{
  "model": "class-conditioned image diffusion model",
  "arch": "dit",
  "targets": ["finding"],
  "fused_qkv": true,
  "eps": 1e-08,
  "one_sided": false,
  "adamw_lr_other_params": 0.0011,
  "ema_decay": 0.999,
  "batch_size": 64,
  "warmup_steps": 910,
  "adamw_weight_decay_other_params": 0.05
}
Rows from block 3, named by matrix and row number. Rows with one number belong to one neuron. Each number is 128 + 24 x the weight over its row's rms, rounded and kept within 0 to 255. All counts start at 0. Numbers have three digits each. After the name is the row's rms in percent of the matrix's.
# fc1: MLP up (model.blocks.3.mlp.fc1.weight, 384x192), inputs 0-95
# fc2: MLP down (model.blocks.3.mlp.fc2.weight, 192x384, transposed), outputs 0-95
fc1.238 103:122125129131140070118145107119106095133114111127158132110123109129097075061114117100152110124145143115125153126103103100101112120110134135148185126146149098147148133122171120170109128130138156124167105137122140123135097124173132123147114174139151142185151113162081097148051114160124079101
fc2.238 105:114113139145161133134095138125097136109129113176140129149120121093133168124121105134147129134111127127134152104143164131115158098134123182078139129122121150106101188120144127134128117148156081128119168114148128112142126113100145118137145137121153139132117146095071121127140114136128135070
fc1.240 101:120149142152108122123116140115143137070108113108144116089124147100134095146148129100186134114142105152117113113101114148154132135108123132105127157123135135092154145109079124069088117157157128150123120138135099094156098077112095105140145106159141078096131134108138123093156124126149148112
fc2.240 099:108071150124140164159140108113111110135134161152114121134181145125032174169129127133153129118132118131126130114155171143112080124155133149125120099087124150105112141133116159115114122127127112144154136132149100143157172112100101103117176098119139101140137111134145134146117140188114120118
fc1.241 091:106126109155153093096113105210128119127109095084112163157143134096121115130125112136116089124132127108135126152156124134096128128112150096126118160148137121099135076116153135157110114091069085091146142120145104169107164134109118140131107162126111118118168115178112092149090136112135118113
fc2.241 105:117131130148111110090160156109115160092118131166158089122117141170108162136131158107159152086180128092094114146178144134131121124124089139127130127121110130142138140111139137118085121107118093145130113135092145138121115141133107122173058162106071166115111109075084157141087120133160153102
fc1.242 076:147139121148147110089125182112114103114115124127133116083122102116159149162143121176133158160125127179127122078107108130150094119115095129127163162190157090093152153122096105131099124122143136134110134117141115139109113150130134149146120116110154153087153154172120151127118130086085146110
fc2.242 077:133102143103095106128089075128152095128154122114144118130142098133076101163102130092156119121131132143172144100148116096122128113132120108175128098191125108120151148110111094122102119145160136132146134093148111123096107106100125105130089137140157163159140095099131148199067126140130158116
fc1.243 090:161144097156137103166103120160138119128087130128123143117135103098118128128129178152156138190122094153141108109113159153142123156126126130170136083066129091092131156133156089114133101144124106096116149110123142133109122167125124099157085120104113142093174136110084165090118121136143110134
fc2.243 105:122099139150113150134142139126106130103106123139144155141131126160092114089119100126127140138113143129089104136157077113108119154104139150092129168118150094126147131119152123090147087108160122119123117132103101155131163088122160157124070119124076093118146135162078156122116153159129127101
fc1.244 104:097171113170147103172127137093123118147156156163165114133054117161124115137140111154132108129127129141096171151156146171116134113066115119093125131134136156103156153172109111128133164137131118101165157156151139113126144195137097132149125127117114115149160144068136144120095146155109126130
fc2.244 101:144157123121148160092129182116142106135120079134138143119141111127100105214113115129129119149091122076161106102165110115152109155137135108101107169104145122133137143148144158139117134137141106126108155126138136152113156106160161118168161127138125115130116109139100145119104092125154135145
fc1.245 085:136140167117118116135111120107109119106140139138133121122100114103154104086157128127128059111104153129174110102105110137142148121151123134156154103132111144156147159131148118173163094101106125142097116135145146141152161060108112114110124116166102136140159171151138141151105103112120124131
fc2.245 099:117137109105137129122129150129141148156125111139161127148160162144112180152146124150121115143104142170094142119118127102126102123110110121083160080077105145060127136093153077128115121114088160132151107131125116121127133145094121151107137115124108170120179134126136171134070140162153144103
fc1.246 081:116153144158153135130153164114125146137146151126176128111120196117132160117177092154096146131134095101113151119141108146130083145181082146082122162129101117129143124147097135120115083121124168110134090152151103126141151099135144139150140154132138139087117134121153112099121110108146137124
fc2.246 083:171123165141142157151087100114123163152099113101121111116149126142098114176129126129138121135132106114125131166101108146139146107112079138122133063136091128087130142095107114137071118122159103167126154135082167132120097098095121124103119151148137087128145161144137102109142142105126114148
fc1.247 120:158125106169116125125128131142122127143129111134157100158183137104114122122063142138132093123137183124128129153081114123138126134092052126084140133126179135119151132135122121143152116124110101124121121087124056126127137140125120150120130130083117151115156099128130104115098136149187126133
fc2.247 105:150119124091115125106126128084113137129136105094128104108144089140120137136147122186103109126132158119185197134145106104119125106148122100128133152116181108115095126197158108187148120140118135127105142142115112128159112182127187114088125135087152065136126121124147109095157136136136152130
fc1.248 090:118144145131088102122106105164129110128163068105139094101117164174095135126130128123125130132173096123135150102132053105097138095144173163087121086129177176147152146128111112137103125068142130101150122117132110161163140111151140170145161127150111150073138089134101119155140110086085073127
fc2.248 100:093132131126095183126133120155127071093075113122143113095139140121084142156119094129124128124091071119107150167140191118116101176103099147138124145129114150157124131107126125112114114095074144117087141108160166131141118095079125087125174100145087131164103143133092130098108167110160163126
fc1.249 088:130132115103136145185129067142144087171116133131124137163114140088123114119150202169108122198129150109143142145095108116104111130147108112124130141124138101138095114143154149138144111127098128140146119135150119142136118098102154086127130209136176110147111150132143102123142138116097165131
fc2.249 085:126177137144074159151135180094157112128150131121143099127115135107112128119138142120140146164130139069100142123133163137159137159117098109141137139135174098133155114153116185109133138160118112137114134111110124125123112121114170175160152203136181115115099164115139113101103114145130097152
fc1.251 101:111140163205137124128136118144147138181118116147126146058079109150127134123125165056110132136095148137131132144125131062108140142145141076116131135130107109130134130123148107179103137107161126122108137112101121129159128136122135141117122122188142133129102116138137181175100123144220126144
fc2.251 094:099128120083090145137129119100164138157112129108145137131128107141113118132148111067117078127128127143115080155116112120116123138143143072114141120134055122117134104063144146137113139127149182155132136181156095131145102144118177112168116110140167114122157158134146078127172131142105126147
fc1.252 116:118150122129140121077116115137137139095119138118098155170135108126127108111135051129107106148134128110148183106112127083179134126152103114133145121118155117108104159167165111169120098138138146127115157144128119127169140128146108120133109151158134130117112131160106160094169135114138078181
fc2.252 102:113112153118095116131147120143118103075133144123155113104122142128145126085100163120126134139095133175117135101096153132114122124109088137115181128167137166182099140123115168118174092150147140157137139138174139120119108175111152137135175132152162124126117134095134126132111142143121137116
fc1.253 090:152130133152175099164100071136116123117119104149142131150140110152150136110168156118143127118116131138147140097159163154176119091147103134103124157083133131155188111105116076125135137109138121149122111122128108197106112122146114133103086078145145124118124125185128115156130194144145117117
fc2.253 088:135134107115117092138165181119147081123126079121139143076134120127118128111118128122095151135126157143107127122122120157114108128112104114130136105119124109139124112146073094116144147103091144120157126109088122175133134114138110118103072067123168136129133138108168131112116091130129144128
fc1.254 090:145104120159119106126135073134069102121117101130133093146121133098122126123124120090142092097153158126077095115144085159135120093128120095108132160147136158151119122164137148146098063127102137104162124158122115124145072112117062141144193104145097124082143095146153099187142143157094127124
fc2.254 097:104160131130139118152106187086130118150144134122151119122129113150136151106150125127144143130142139125113132148107176124142126147131154122120177110152126177125139161158116078153121087074132144199131128145095150120105138140171102129140166104113089131168126149159121113111149169102192160159
fc1.255 102:119126100084100140131138132147123121136117114139149176163112127113106113122088143178126112126120148135130134133155113148152138118128220121094140130136146108125114144127158118006143134109115126135133128135147108135171127063130132108133124126126107147091149119136127146127135131170114120113
fc2.255 090:125137102124115164108093138118094126137100129111072151122150187093108159137134116134069164107123133121093135128089138117126123140099165057131148105147162106111146109123123121163114146111126120173118131136141113118130130107116104144144114122127148089180074110114127084128102124125139140135
fc1.256 123:102132147142143147139134130151114123157111120133128104166124122117111142122067128118132108157148112142125129145138131179151123121150190172155152118120146146124145118136106134128167130142135136140137127140141187118170119141143164175112141144134125133136081082135124093071137134104206124124
fc2.256 104:105144150109202148133117107133131125166133129097062136146118145077142132129156095119098129156143157132110129126137122115123119136168140198176164160095131113147094114113096161157138168146087121129128142085108153108168130126102111140116120146142144103081139159121153129083136123115093143103
fc1.257 095:116121076125129112109121123154137138134134129135163129057145107149131166132153122136122090118141133136181099114123174141157116151078117133071146165120148082138151101121123156173126145169131120151090128058150155129148124136131118104153122130105111129131109138132150133106144164166139138097
fc2.257 098:132142159127125144067125134104153136189167129112127121182106120103137068134129110144119152118112166133140114138158083133134124154163119114120108128114164088110136146157118152119170146175128098141132116125123121099108170124152141164106152136167133151096172132113167129123134077143082118114
fc1.258 111:154145116159122129125113122183130109140128107100107189058154161128182103108116119167155112117123094136110133163094099110121136118127111137108166090126151129111106124126122144139129089143152091150137130069114174124173076116117148104126151123144138115120113137140131137191139093140164113128
fc2.258 115:120135112136132120129188092102144095112116112141146081158131143138157125108159164097089154155064137127146100135098133095138191122120116140139099139154121173122149099107167100123147139158106151117103135121132112145121136171119101099128135108086115134157113081173107122108160140120163132129
fc1.259 135:143106146135104110169069117144142122126107099141144139070115081129112117129107137160039102135170141139153131123140142130152157128146121140154164097131101157157159167106146099142131102145135125118166137131109173129162164070180105152087130137158117130139125162131113107132145133119118076119
fc2.259 102:139163121127100145156219127117133105147117131131143154140126138133075090124107153106133136120148120124096120115100140146134132136134122085121143141119131106090127113127141125124145105142135134122111148136133114074110059125099091120152115107148112122103153127147095130107073162082133193116
fc1.260 108:113135141113087124143147140152139125095138116130120122129177132123138127128191160055121085201125157128122086105144154145139113130109158138087122130131142121121140131140126108074130125121104123115153127181127120119147117129151130133153119122150123100165186209112138098153136120124133137136
fc2.260 092:113129159120104144130092110124130132111083143055146160085119136108137132143091113085117101151128141117184172149115111125124135107094114183125129109126161101106084110140137146132127157153134134166091152121118157108130141131082094123115119111142140056139108107135154155133109138133148169106
fc1.261 105:105097167114133075135145111121145146128147085107144106118129145133130137131113178112133121126147130135108124126111163148107122110112120117127099149120162105119124100127175109165118146112145142153160122110106157158180131137103169122160133138109098132128118170099105179162147153139146108184
fc2.261 106:112174105136126128089111115168099132104169070112129100109114147134087117132150096134143133092117161134120131138125140131132147144121142126112105118130121127094155136145152110072116157128164141161163093152148109106125131127131142123137131141134095134139148166155099144124107105167083143151
fc1.262 096:144132102094108132161164121146165123094149145112133131145135144120122131108087125175162124106159111078132129118144120109143126152171163099159146185170131115186129115151144120131149106117133116124181125121148113114159123155147114149158134127164131105168154131121121142114090105114109101148
fc2.262 110:144090101110113097134140158151137114135123123157116147136127160141098134108145116132124153137127125103112092160158111126123171133110130128144140121146126135095133139138163099148151112119105161112086132113112143123126120130105096157125068150131134095138113137069124125131120181125146124127
fc1.263 146:141154147138126171116116136117146130104158101108093137166164098175135147154112098138104128129149098106110145139100098180120148112150109158153116142147136128141062172093141123147127153092086116103138105172090189133165134144148132147090117136151108145154135122158114163128110119122105122131
fc2.263 125:153105124115129113121105120152154139156119160073152131144119131115055112159147146126112104111137150179127190148170108105111119149138101155148162141056135084104135157120118116067127116192126127176139169137106098082160127096111096119061100168104091132098123121133117129121134131115097148085
fc1.264 104:110123110126095133084153124138095101101172133150129116184124111159126108159127104136152148140155141149118111149124136126129173160127153102138120133136129130128136117114123092096185158150142156128139155095131129122125151123138155159107147140116129090153138143149120099128073124170133075108
fc2.264 099:126154153129132161095159141131107140148118097156120174139140137132132100148117118147141132115129110100178089145150146141130132141095109151140094155148113105181162097129133162116104091112109122171138103145122157128151124102121119105135200161122084120151131141124079124132152138146119181095
fc1.265 092:109100149137114134109141119135120147106159156138098111126108097131127119130114127126159109116105101097112111127107120163133138146148149168119142145095130104121139133123143118112111124155107134128132052147120102140132128140187111131133128120140133111134091117135097124100136113100093131091
fc2.265 100:095118120120162101118121141115117126117151139133122171122147120107109098109138140130138134107084120123127131120136148153152144121133141157130106114110116132146101134132090106116115114166174139113126190116130120120147137145067108139109104072135140096141123119126103110114164145112141163106
fc1.266 099:137115142143151115103178137113103110129099107107143111140094123116078119152086115158155112157136179069136115164126094167143096101127132111106184128138115104102146098120121143120147104116095094118121188134096134151088109124166116092095172148125163151123120122143133071148130124099074164098
fc2.266 082:131105104104101133117058092097131124117107151061155121141100109127087154131119150112113104134121097122182122132125122121097137140118138081133120134129140113183134142133152112113135082135124114160159134162150145179157155125116134115153101195129165143123132121136101104108131082142136076076
fc1.267 094:098115146117124110138146144140120106167105130150089065129127111130150120144123150143147119125146142119124130113150133138163145089135091145092138129095152130159130122116162135136130126101132154083199139098136088117123160148114162164110099149137089149112125130135127141165160145118104104169
fc2.267 104:142078119126103100136142106161119104136146122169119159137113124114145131139128144118125151116153103072147176112107133142163090117127105124136111143118122143119122170144157101127096092176081131168100103157169127101114136105115156116156105121128089149114096142116164130103116114125104151124
fc1.268 080:133113081090120136131137168135123123114087151138141162125185127113111105102129132134147150115128126155143100173081161130126121097087092155162162141113099141119144142151110131145154153104133136119117159154143114101172096146095113127137149125099127150146079154144133112170115134103135132153
fc2.268 074:101171145147069119092115093159121127133121158110086116159115132118145156141125103114128124111165115161189156119155102113139139146151120146107161123100130115113086133172137156088129156179113156148123144109132089105116167142137131123111116118090139122155158106125131125150083137097129130112
fc1.269 096:165102137170159146133116132139115108133108156119125135147105147125118129123131118073143136092125123130106113155085104123150139149054140109105124136129095149135160141124124119136073134122107120140131145099118168121096137157124123102095116121118107153110135172123134130154110102110173149118
fc2.269 086:165187127098157156117148113140116131123160155110113133131149128129132136139121103093122141088124103129133155157123127105091113072095183125122111124122123142114095132120152163138101160117155135129120104156117134129144092149116157112092111141129149103158147092139185099112125145124066108170
fc1.270 095:166112108095085138149182101139122107130086104089072072164116134106135130132095157151139142117129107160176109113085103126111126091175139117124153114096156126113091126108130127121121149114114177135135142114079135124165106140131140128116143156138081119083118157158103120144167155095122120090
fc2.270 108:123127102122148115150141110168126135150141128120138133132153132133119129154125125117099127123143131107026160132130159136147105199129120119138152122113123100155164066100132139113135124099116123115132084106146113113101140084116173149117113125125122086138132157104106128080164137153129098076
fc1.271 100:100093111160151094098125175124131156136093172145114171124131154117148150126084117121134101104068093110170107116089086121101138116146157126137120148115145165138153125127149147136144133153125110127126122099157075165147128114124127119108133136125116139124117128128124128096136108122104079112
fc2.271 087:157130151106107113136112096109117101170145164121159163118100145103101101140147119146155110143143171138143144146141144142147129109101149156114104089101117138121127124139153142116153105147125163114149143110133141187110133122122120117137109108142099102122172150093136141124106133094113184127
fc1.273 139:129121117133166115115131151140174154091161108124096154119136119117109139140085114142114156152166076152140199163171144129123173088137128120134112123155137099112126116153133127152101151095129114117152147166099098145115117175117129118105134153127110159138139130127093152112154103132151139127
fc2.273 125:115115131124134081146183144160118157129112131091103146117146124100129133139120126135157129150053155128070110103147134131122115153159115174124109108134139153069104134146115107119132122128156118180111198104087091116102142134131104129110096133164118164119123140122126159134125123100082157133
fc1.274 086:161095146063130140166116120162150117128151100134120153157132122098142089108138146118117101123129106123153122164116153156141142154051140110128116123094142094163165100133128121108127185132144110117127114138135168136161150109142114150122118106132127127164067140122124177122134091117143099154
fc2.274 081:138127123115182126133120149145135139110105121082137143081150147122116188139132118141195149116099156152110162124149076120097108096120122141132117123093130085098142132118149129109118150123155067158108150129117128143154136115125103110099118122169113105106070075140152168077136138103128178127
fc1.275 087:119166118155125111113085169159120128146119129159154111084101094124133096063126138135087115131140114143136140139134147108162111091110139107156109115142135125162103121107101123135147116140149132167088148140128125180161121086101141134119139133098151106174149118139131135157129086126111099157
fc2.275 113:105129118116138148086112098123139128108174125101122090134088134118145194083120126136159147099100138119129106125121097104104101158116113137136131134133111132156121107159131205105141127112127093123154088129129120152139108144199122134104178184129132127119068109103147140111095147174146129159
fc1.276 091:086109104108144113131136141135118132162155169118113128138141139107168186136142136111094135191109103194139132159168143128132113126080122126120171149134115134115147125136153164144081132187148141121106125161107118132148106121160134182127101166112127117111145127145142130165143118139111165136
fc2.276 096:156125159112118135133108148121167143115128087169116126149148129166141073166123129129152123111134147163151142117144134079128147124113138102129160113100113147118152115182125135133119095113102118147109147112132091140142118116159151082128140179144127160131139122107128145156080152130100122129
fc1.277 117:128125118121117163119143191089107143139106168103124104149165166099098120114135119104156145112173158138115101145130168113186147112165149092122157112135129128116098150094123160100093101105162124133091173145135149158133128077113146161127137128108136142124126113178149097152113096097128160142
fc2.277 116:125149137151118122163115154128127110089153158106118115078088114150130145111159126118123140123141149167153126153132121130145159153118154149132092119145109106171080134128130069102153109147082117093116096151116086130118122084107101109151085153140145138135092138098131133152135121156143112092
fc1.278 104:121122099132128117144107079154136161132103148140142119129131132092111105129132119123124112144124137139092129106117151114151133147135146130134128187098132149105142120147182117144156085140096130120128108112139137127103101138161124082127116134152126163143145132128099163136097116124113093122
fc2.278 105:139130137146135127157147137115147173138148136125093134140123115102088122118157127150125145138126114150133090128123087136126137183075133134126176121151128162167116102144099076131147174105102151149124154114101164186132076144151139138128150166134104174110155156097136125159121129149153137168
fc1.279 106:147128152170089093113129124133129126151103116138127106114089149119140124169131060103136149115199106122097137122144144109101112139137087098162139104133144135105125132145135124158127109120125165147143089139158129125119142134093142109151125133149099112120145181083146110134110124163161108146
fc2.279 096:116138123132144113113077178151139106140112141196139100195107121087114136207143116138122105112125165118155124148142140157110090121160133134134190122124120136135114107129138124143115123145149094123109114165121162132101125160132167123123139145107102143115096131172108135122095138116119147120
fc1.280 100:145155164129156123111110163105128090142160116156143179130178109183144151149133117143156150124134139085136102120140106107147137178134096122147166104079154114119136113117091143152116140149110149089097155135108143135136108135118137145083110138158112084102112139108120112153178156113125111130
fc2.280 111:106127094145150098130124179164113065141148116154163133122103129112161093128167141105146150156126115121149140100140116142134107092167126137098113173123101122184161144110091119174183128113125126113146121127140147174135113162129144132116091129111119112117081118148107153131168161139139118120
fc1.281 095:095082102151123161109144112146104114163139157115109100114158154128189165124104144134120145136141110140117060154132154164132142154114106122131132107134103147095134158131115139140107176059153117132115101099115146120149132080119125120145097151139103128115133141114158114133108100192086139139
fc2.281 091:159111147131133105082150169111161148154151133145132069099130150157090113125115129135138110129110133128137187109142096118127194107142138153104148130167133129124132141126094099163100175091134131153156159095170086127098140164155114169115117156150084175156141118125116109123118156149135139107
fc1.282 103:086144145181132149129115144085161124136126141104138143125113131093146121128154091107147140104135110100141139131105141130131136137154088150150094145160109134139119063082125112100154121109127104141123183132156136139100156114073140116135138118164084147069175148122099144083173127140118106140
fc2.282 105:096151135121131174128108127107093080114132145161116152159161120150132163152119148129127109140065129111098112076133133108105144157081119145130146104113107151180134118072135160122123121121121144139132146116118177143149146114048100153162156082128112108132130129130086112155127118165121149081
fc1.283 086:114155141119099089119145160058147107135083125132113145141134133109114068098132111115140160125123142125146135117126143165132158110164118119118168119131126127128134113105080135130137153151154104086116167104164144107152146112138097157138096140150133108096125089108167101141168146144111076124
fc2.283 094:131121111116135088111136124125151104106148120153120179095114119135100172082150124128145131113125118132102092136079135126140123181103143116154164116169109150139110134115141138152146119140110136182099109132134137094119113100109108091177096129122135124160118124183173113123097111122130141121
fc1.284 092:095123126144161137122086105078096135120138138111138146135131128112116156116155149121106135100127121131092106087191093157144158181128132150141127164120117112106133114131123119141119075188107140101142109108123132090119134122157160147145155085126121146122088140108112122151172130140121096140
fc2.284 090:121159098139122140146164153155108115120065113122163125164117131125155114104103138112116122132126115163134145096128148137153096109176122124118109097111115133194137102108139161109105117149128119149130154116118138059117136120139144111136124126120109158137113131142075100104106119145151109091
fc1.285 104:101149071108126101099149136172093103122172131118143107120133146128148077135135144134119126130181127100123142138136150112166130100153098109151090097127156161076106107141151150144142114148096155112147118136130166149138123142133129136156115146132112129122107179125135162166133114114110118119
fc2.285 093:137103122122120106079101095120136126137107088149134127112116127119118203130146130115123137148139132135146132149123113130161125170121141128152124151129151127194143156140123165147141125122134132111143121151114133168148095154167110133157093190124111142154091149150123149136146133156160128110
fc1.286 070:164138138123116121108102187137106105110125127129151143181146100115123134187062137126108134102131094126135155167111173133100117107138160125103136127127105106133137120153142127112103160132104142112105124110157158103153131182122131128158132144154118137096123053120132158138146146142100134152
fc2.286 071:125146131119083128075121107124114127105129174112088123102140143123121099195121116110177114109111137122158092111147107129128119131151122142084110096127133086101113150163117113130113148119131080136157126175103157111143142134115090121149142145135185127142119118175180151148117108154139130162
fc1.287 081:122132096112114123145145111089142078114118124092143142113121140165152113171108130130146156103150134219140160100106116156108089138093130126184147187111106146168134127119106109126159105160122120144106170146159146101120121145112127141117148078127125125128108126144087134109081124125110104139
fc2.287 093:123158129160109079127130160093128083150165157126124119112119123128140113150147146112107146109094096130152134146090118161114083112107113058140140113091149131120097139144163153112124102108120141128088122136067130180078168112168124107166093100136131094130093134161090088129134097167122134136
fc1.288 112:113152121155138117106144081106152156144136134099151128083139105100122089136138077143104118130161110101159112108123105124170103136138092124102125157128137151134095121106117124115156108093114089160136155116145120129125129160185156144154148110136119154121141074184125152111184125111109107137
fc2.288 112:140122129150108142175124111092130159110093088180142131162145109122146145117113110133123143121126118128143146134101104155151121153141148138132172118133129128137095122119164140108140098109111126127199181132173147124132121157167156133113136094135139128086111143063189142118123110138120113134
fc1.289 101:119094129133156108154140138162127114135121127115133161197131115126140099138129116147116103138131111118117107103130138142140117122114132154176127114124133098128147145157168090137145152110159110102132095124139118107208112158107137131118104174145079120130143111103111101143146128137101103102
fc2.289 107:147129126132151105134116138137143092138131107173104131097110104123157119063116110156131106134132124143125114109085093126130102100133146147122130106155162115150084086115136122140136096115124125160086088130140130133144109152136141123130163116119128152094111119173105109108156156074087166101
fc1.290 098:135140084129140119083134138147071130131103153104151154135122129106160100144138115092146124149136139123154157142126119119140168165135127115118149155126086138125102147138115155129094114153154142126085131125105158119132121169159099169142115122109120128127146117164118109088101123099112140106
fc2.290 122:117100097155176184107103148144052129122144148126172128141121140142078155099113094121143166137152131098098111138146135131131106146149151083114128137100132118153156084135114150131111120129138121126146115128139108116110178157098135089125124078131119106131124145108108098137158127099123093121
fc1.291 087:114097111113140122124095141125141146132128110099115154158136123119130109116176162075173144102127082126138088153106153121148155137098123111108152113084130148142139124105128085142147123135159145122157105142121110083131103062110137137118141145115167149124092160116133158135105126094131146157
fc2.291 084:108127120113144127184138173156126145142109147183141112131130118134130156134129101108136148130136157115147152102152156122126114093151172127136165136096127142126179189118148103153120122164127098111159137153109112048145158122157147125141134187143154156117125120198138106154159129137158070126
fc1.292 084:129110089155081137148126116134097124121129104086155141136117153145162135101176084120143153102166168087104138173147076159101152130174119128098117147178121127158132114115170126131148114156122094138143142121129110179128096129146142161104145113155100142094139121099111131086144117085139086159
fc2.292 091:097162141120155118099142162122104130136115109177167117129113100096095128093081142139155129139124108121124131114080165108127176125127155120119142083145115106106131082119140130132172148143121161151102101155146124189124120092073175119104123095138094144124135141161130132124122136112132145145
fc1.293 095:141158081117104139129128112136118126126158091143148152091121115101103102128154100142095125146145186126127118136134154089099121131136139135139099163136158125148142139084113110132072127145118115126080123097127161124128118160120152163117101135124106119105147139183125112125155142136130152132
fc2.293 094:132154157104141110151145150101127116182133124139082104141113106107169130105121134144150123149123144196157121121105129115081104125152128162138125109154117152101171134135091146147154150148103101089199129118095154125119147128167094107118117155145115155157107106088158092103101128111136110128
fc1.294 089:134115107130142100124082077092104134138106133103113118115127122103142169114102136153134115124150153097108138147112127109110134096133126111146127164168142171148119074129163117127099171173105104119181095096121134141183075151167150132117097147138115111139099136099121133123134096156108162179
fc2.294 105:123141154143145126088115180177099136106111175180152108135114150112122099131124125125109144142115105109107107094152146131124117131124149127122165107182136147142124089132145126125143169173104132114048156136142127132124152113107182122115126160115104126131096129178109119145145181114167119137
fc1.295 096:120131126120172140104106082136121108105121163132075151162131148109127166152143132164109097114113123115127141110146123153152178188126141130113146122115104135127123163142120118152152109131105101112151110131130122089143108113174102118115129128103114118078166148155088202105133154161105109154
fc2.295 095:108187132123128131169141147127138113142155126082124171156140133142101067127155123137082114125083103186106095153083148100141134134121121133117175132085117178132100136088106134115113150158148130152122175123109106085164133138133164138135180140089148103134119146137086127134134109136134149127
fc1.296 090:139178140136104160129147117106154159154136123132094128144151127147115178156110103188084103107142114133056080109155131094123142115142118120142097136159092124144142120121126105127128092159136085089143093120090101147153115122161155140113136183142106164129136138127135145126114180164121134156
fc2.296 096:123066153113142089071120145130117160154141142137141157160112116124131130133129161120185185154066120123134138110156153125090130115150143092146106128121143132124156116154127119166133105131134102175151102125109149089105140114123127115134108157118065170160155116115158108137148080098153136118
fc1.297 096:092122140132174086151129141130080143119087119087101139155128099098134104136088124102122150154172116119143135115094116145116120141137166112112126114105107106097143106135129075105134103120147164114173155133116135121169097160165177110155096115142131138122133162165125118165098127109137065150
fc2.297 106:126155121095135127161147089133135113115144087174124140150170110120125109148097158125105137161079117137151122125134150100139148125147155140105111084078129104196142076107123112162159111163162162091124144113138104107123120120131146137109157133108132131124149126126159130105136137105138108136
fc1.298 074:175147119144122174165118126144162125154142178104083131124123167092125144123119096087147163176124125139138124128156150129136143066139165128142158107135097129101095155124110106120085148113105112126139129118115125173064144124166136109135138154094162127148141171136108135107129143146164162140
fc2.298 079:165101158134129157160161135114117128129112148144065136131163118142118103127125118064119150115108115145098076143135098152112117165116149142066133136174091145137116137103117121138124111137134165143130136137109131151095080143117127140112140126112120135116150116092120119075114092079136109149
fc1.299 085:167122104144139153116137133128106174125155134127108161120190115122145123123158129148149106116158185132113143155136102145107140127111120116071109132119115085129149170133126134185152144145118110125128129122140159148165122130148078126090138134121141099122172141133137135094105084138157124144
fc2.299 093:137130148158131151102107127136158139107117117171113091116147105142117188133134154095115148088127150148088135104120198136137120121148138143136153150127138061131085143182121113134129105166102131125146176105114134127125119097117118114148151141104168125126133143134163151168099169169130129157
fc1.300 107:111182094174132141096117136119108122178087130112069092146130121125164158113130119123096121120068125130144150154135164191115130135140117097102084136122096139148130132089098115099144135157124101143130133168115113153171111089161162148104138125066129128148164136144121106140105134112104101156
fc2.300 095:128092156131134152094151131112125180113121115138148121099137097131139126124117134104158118127105138117130089157127151164120136146139119096141126076113119118108127135135105084131129166110136145173122086138137138092140131094083140151113109125092119141108120117101137101142158153146136102087
fc1.301 116:117110147113138142154138172159156107130090125104171149131125139121121108126097123084112120102159139174142144152110091155139111112115081113111125105124109118125112090186119152086128165128114109133113132150106130140127098084143107133155137129094108079118137148128136129125117131118096096146
fc2.301 098:102168122127099163151121132115148107146131140153116109124101156085166112101102076130122127135120122125078111122115080142115067113127155116078127147126132170134149125149091138118116204119111144112131140177131114174105127139115153112136083131143136156118122166126092111064104155115143131123
fc1.302 097:068049152126173131126139143122152128149127129113104123136124127125152200132136144139087158111178121121122085164147101144142136156101121152088095134129122155110150102106140123140131170149153161165135080103157120143151127165121077143133100150151115115163137112139120114136120116155169127142
fc2.302 101:144168140129113174098148133111143157105130143147079148146137129151146129108147121101146135148102086086111201153116148115112150164111149121123103169096131148125158112150117107145095104134104140133141110101119106140105179119165094155096122188130110138109105086127128141131138127149131155156
fc1.303 127:065106148132149089134156159148085168155107131127081146120092130130166124121140113160107127094137094112150121140129130133149115136103145143153116138100118177099104122133124134134102123130118105141115096132142140144108132114078119079098156124106129148096118129121127171106119099125110121137
fc2.303 090:153125109131132121188133185131154119164192142107157121134126140141110111105132135113098114143134155135102111123150124147118102093124099123119082100114156134120146133126109114128119167130123117095114102117133119135179182170127131157142104104135167126128136135136146157148132130090112121171
fc1.304 100:145173123136105145109114136141089111121136121129156123132144145107162114093125068139145092096128157136156144118120139159125138119123143064111141108083116127136114138102054108143140091122180109126117121137153126115124065124143145107150116103126172089131179130151107128135143064137118153141
fc2.304 112:105177118116112160144113125098143107107095151118108109112153149122111141140135115126177142098108105114161171127137140138121159125153111146146134102116141140103102163169162132152126118114099113121072079134102119159105131120108199112136131177126131114081104107130125098098117155087100146133
fc1.305 089:112113144115098136125091092150124094136134093116156111106105131142090176152099134114149146161131190170108094124130151157120109110117147085078116129142140115161136114117130091143145110136155117122141121117143150124104144106151080120147119124138114091149149160098118142149126124122084133161
fc2.305 087:158120120094122077175154120132112053149144123150127128118102135150151051106101123131127143095141122121142115129127139091167161145127145140165130129164125103116161153113152152136094143113152098114087170128167149140111131107122164166164131096100196095149127132151167128120118100143111099127
fc1.307 128:145135078114130068093100094152128122142151145130176077115135155164138089116180146109129178082098086132113115151148103149115125157103102108142123123138126118120156095082128099113102156131076159138149137148182079151162124161138158129151119082113131120144122120137082108150159117139116156148
fc2.307 121:119116150125133101164163146100112123201147125159091151129169132115168151134124096147148151147110150151093099118086115123110161122161150121140157114100139119132123149115144162148144144118088139119149087108112129174136115177151127132145068128135127129078071129111125143112113133128076104076
fc1.308 089:093127119119181120168125118135141130141151086152124117140146100142121132103138108109105103122141089130104147113120102115107118117141154166117099132129139115134132141157149110143097131136130144133148156114124091148086171138115127108112142123146066146177144129147126115154199221137117074131
fc2.308 098:122086151136122142145114110107124127126138122115121102163151123109123185147127105164154139122093134116186128156130089114111173137114136148129080100098096168098120105131160075120127144111122098173132075131132135131126084112153138107141117145120069163127132126076110125121104090108129160140
fc1.309 084:092131121082069120155109105129110124132135122116138130122157103182139101119111137126141121120137155146162164151042154128102109068093107103092107164111128124148146080107145137147110133123146096087124125104129184154148112114123152117134103143132120125113101116133156192134100166118107113162
fc2.309 084:098122132179143138120147139149146138126117142117089151120137178113113138103092118148121134093151108105103112132160123140128147161162094142126110093131093106125153093108141137150125157113145161160132128131094105132123162141161104143151107119141135112119150154155155122113118088167143105091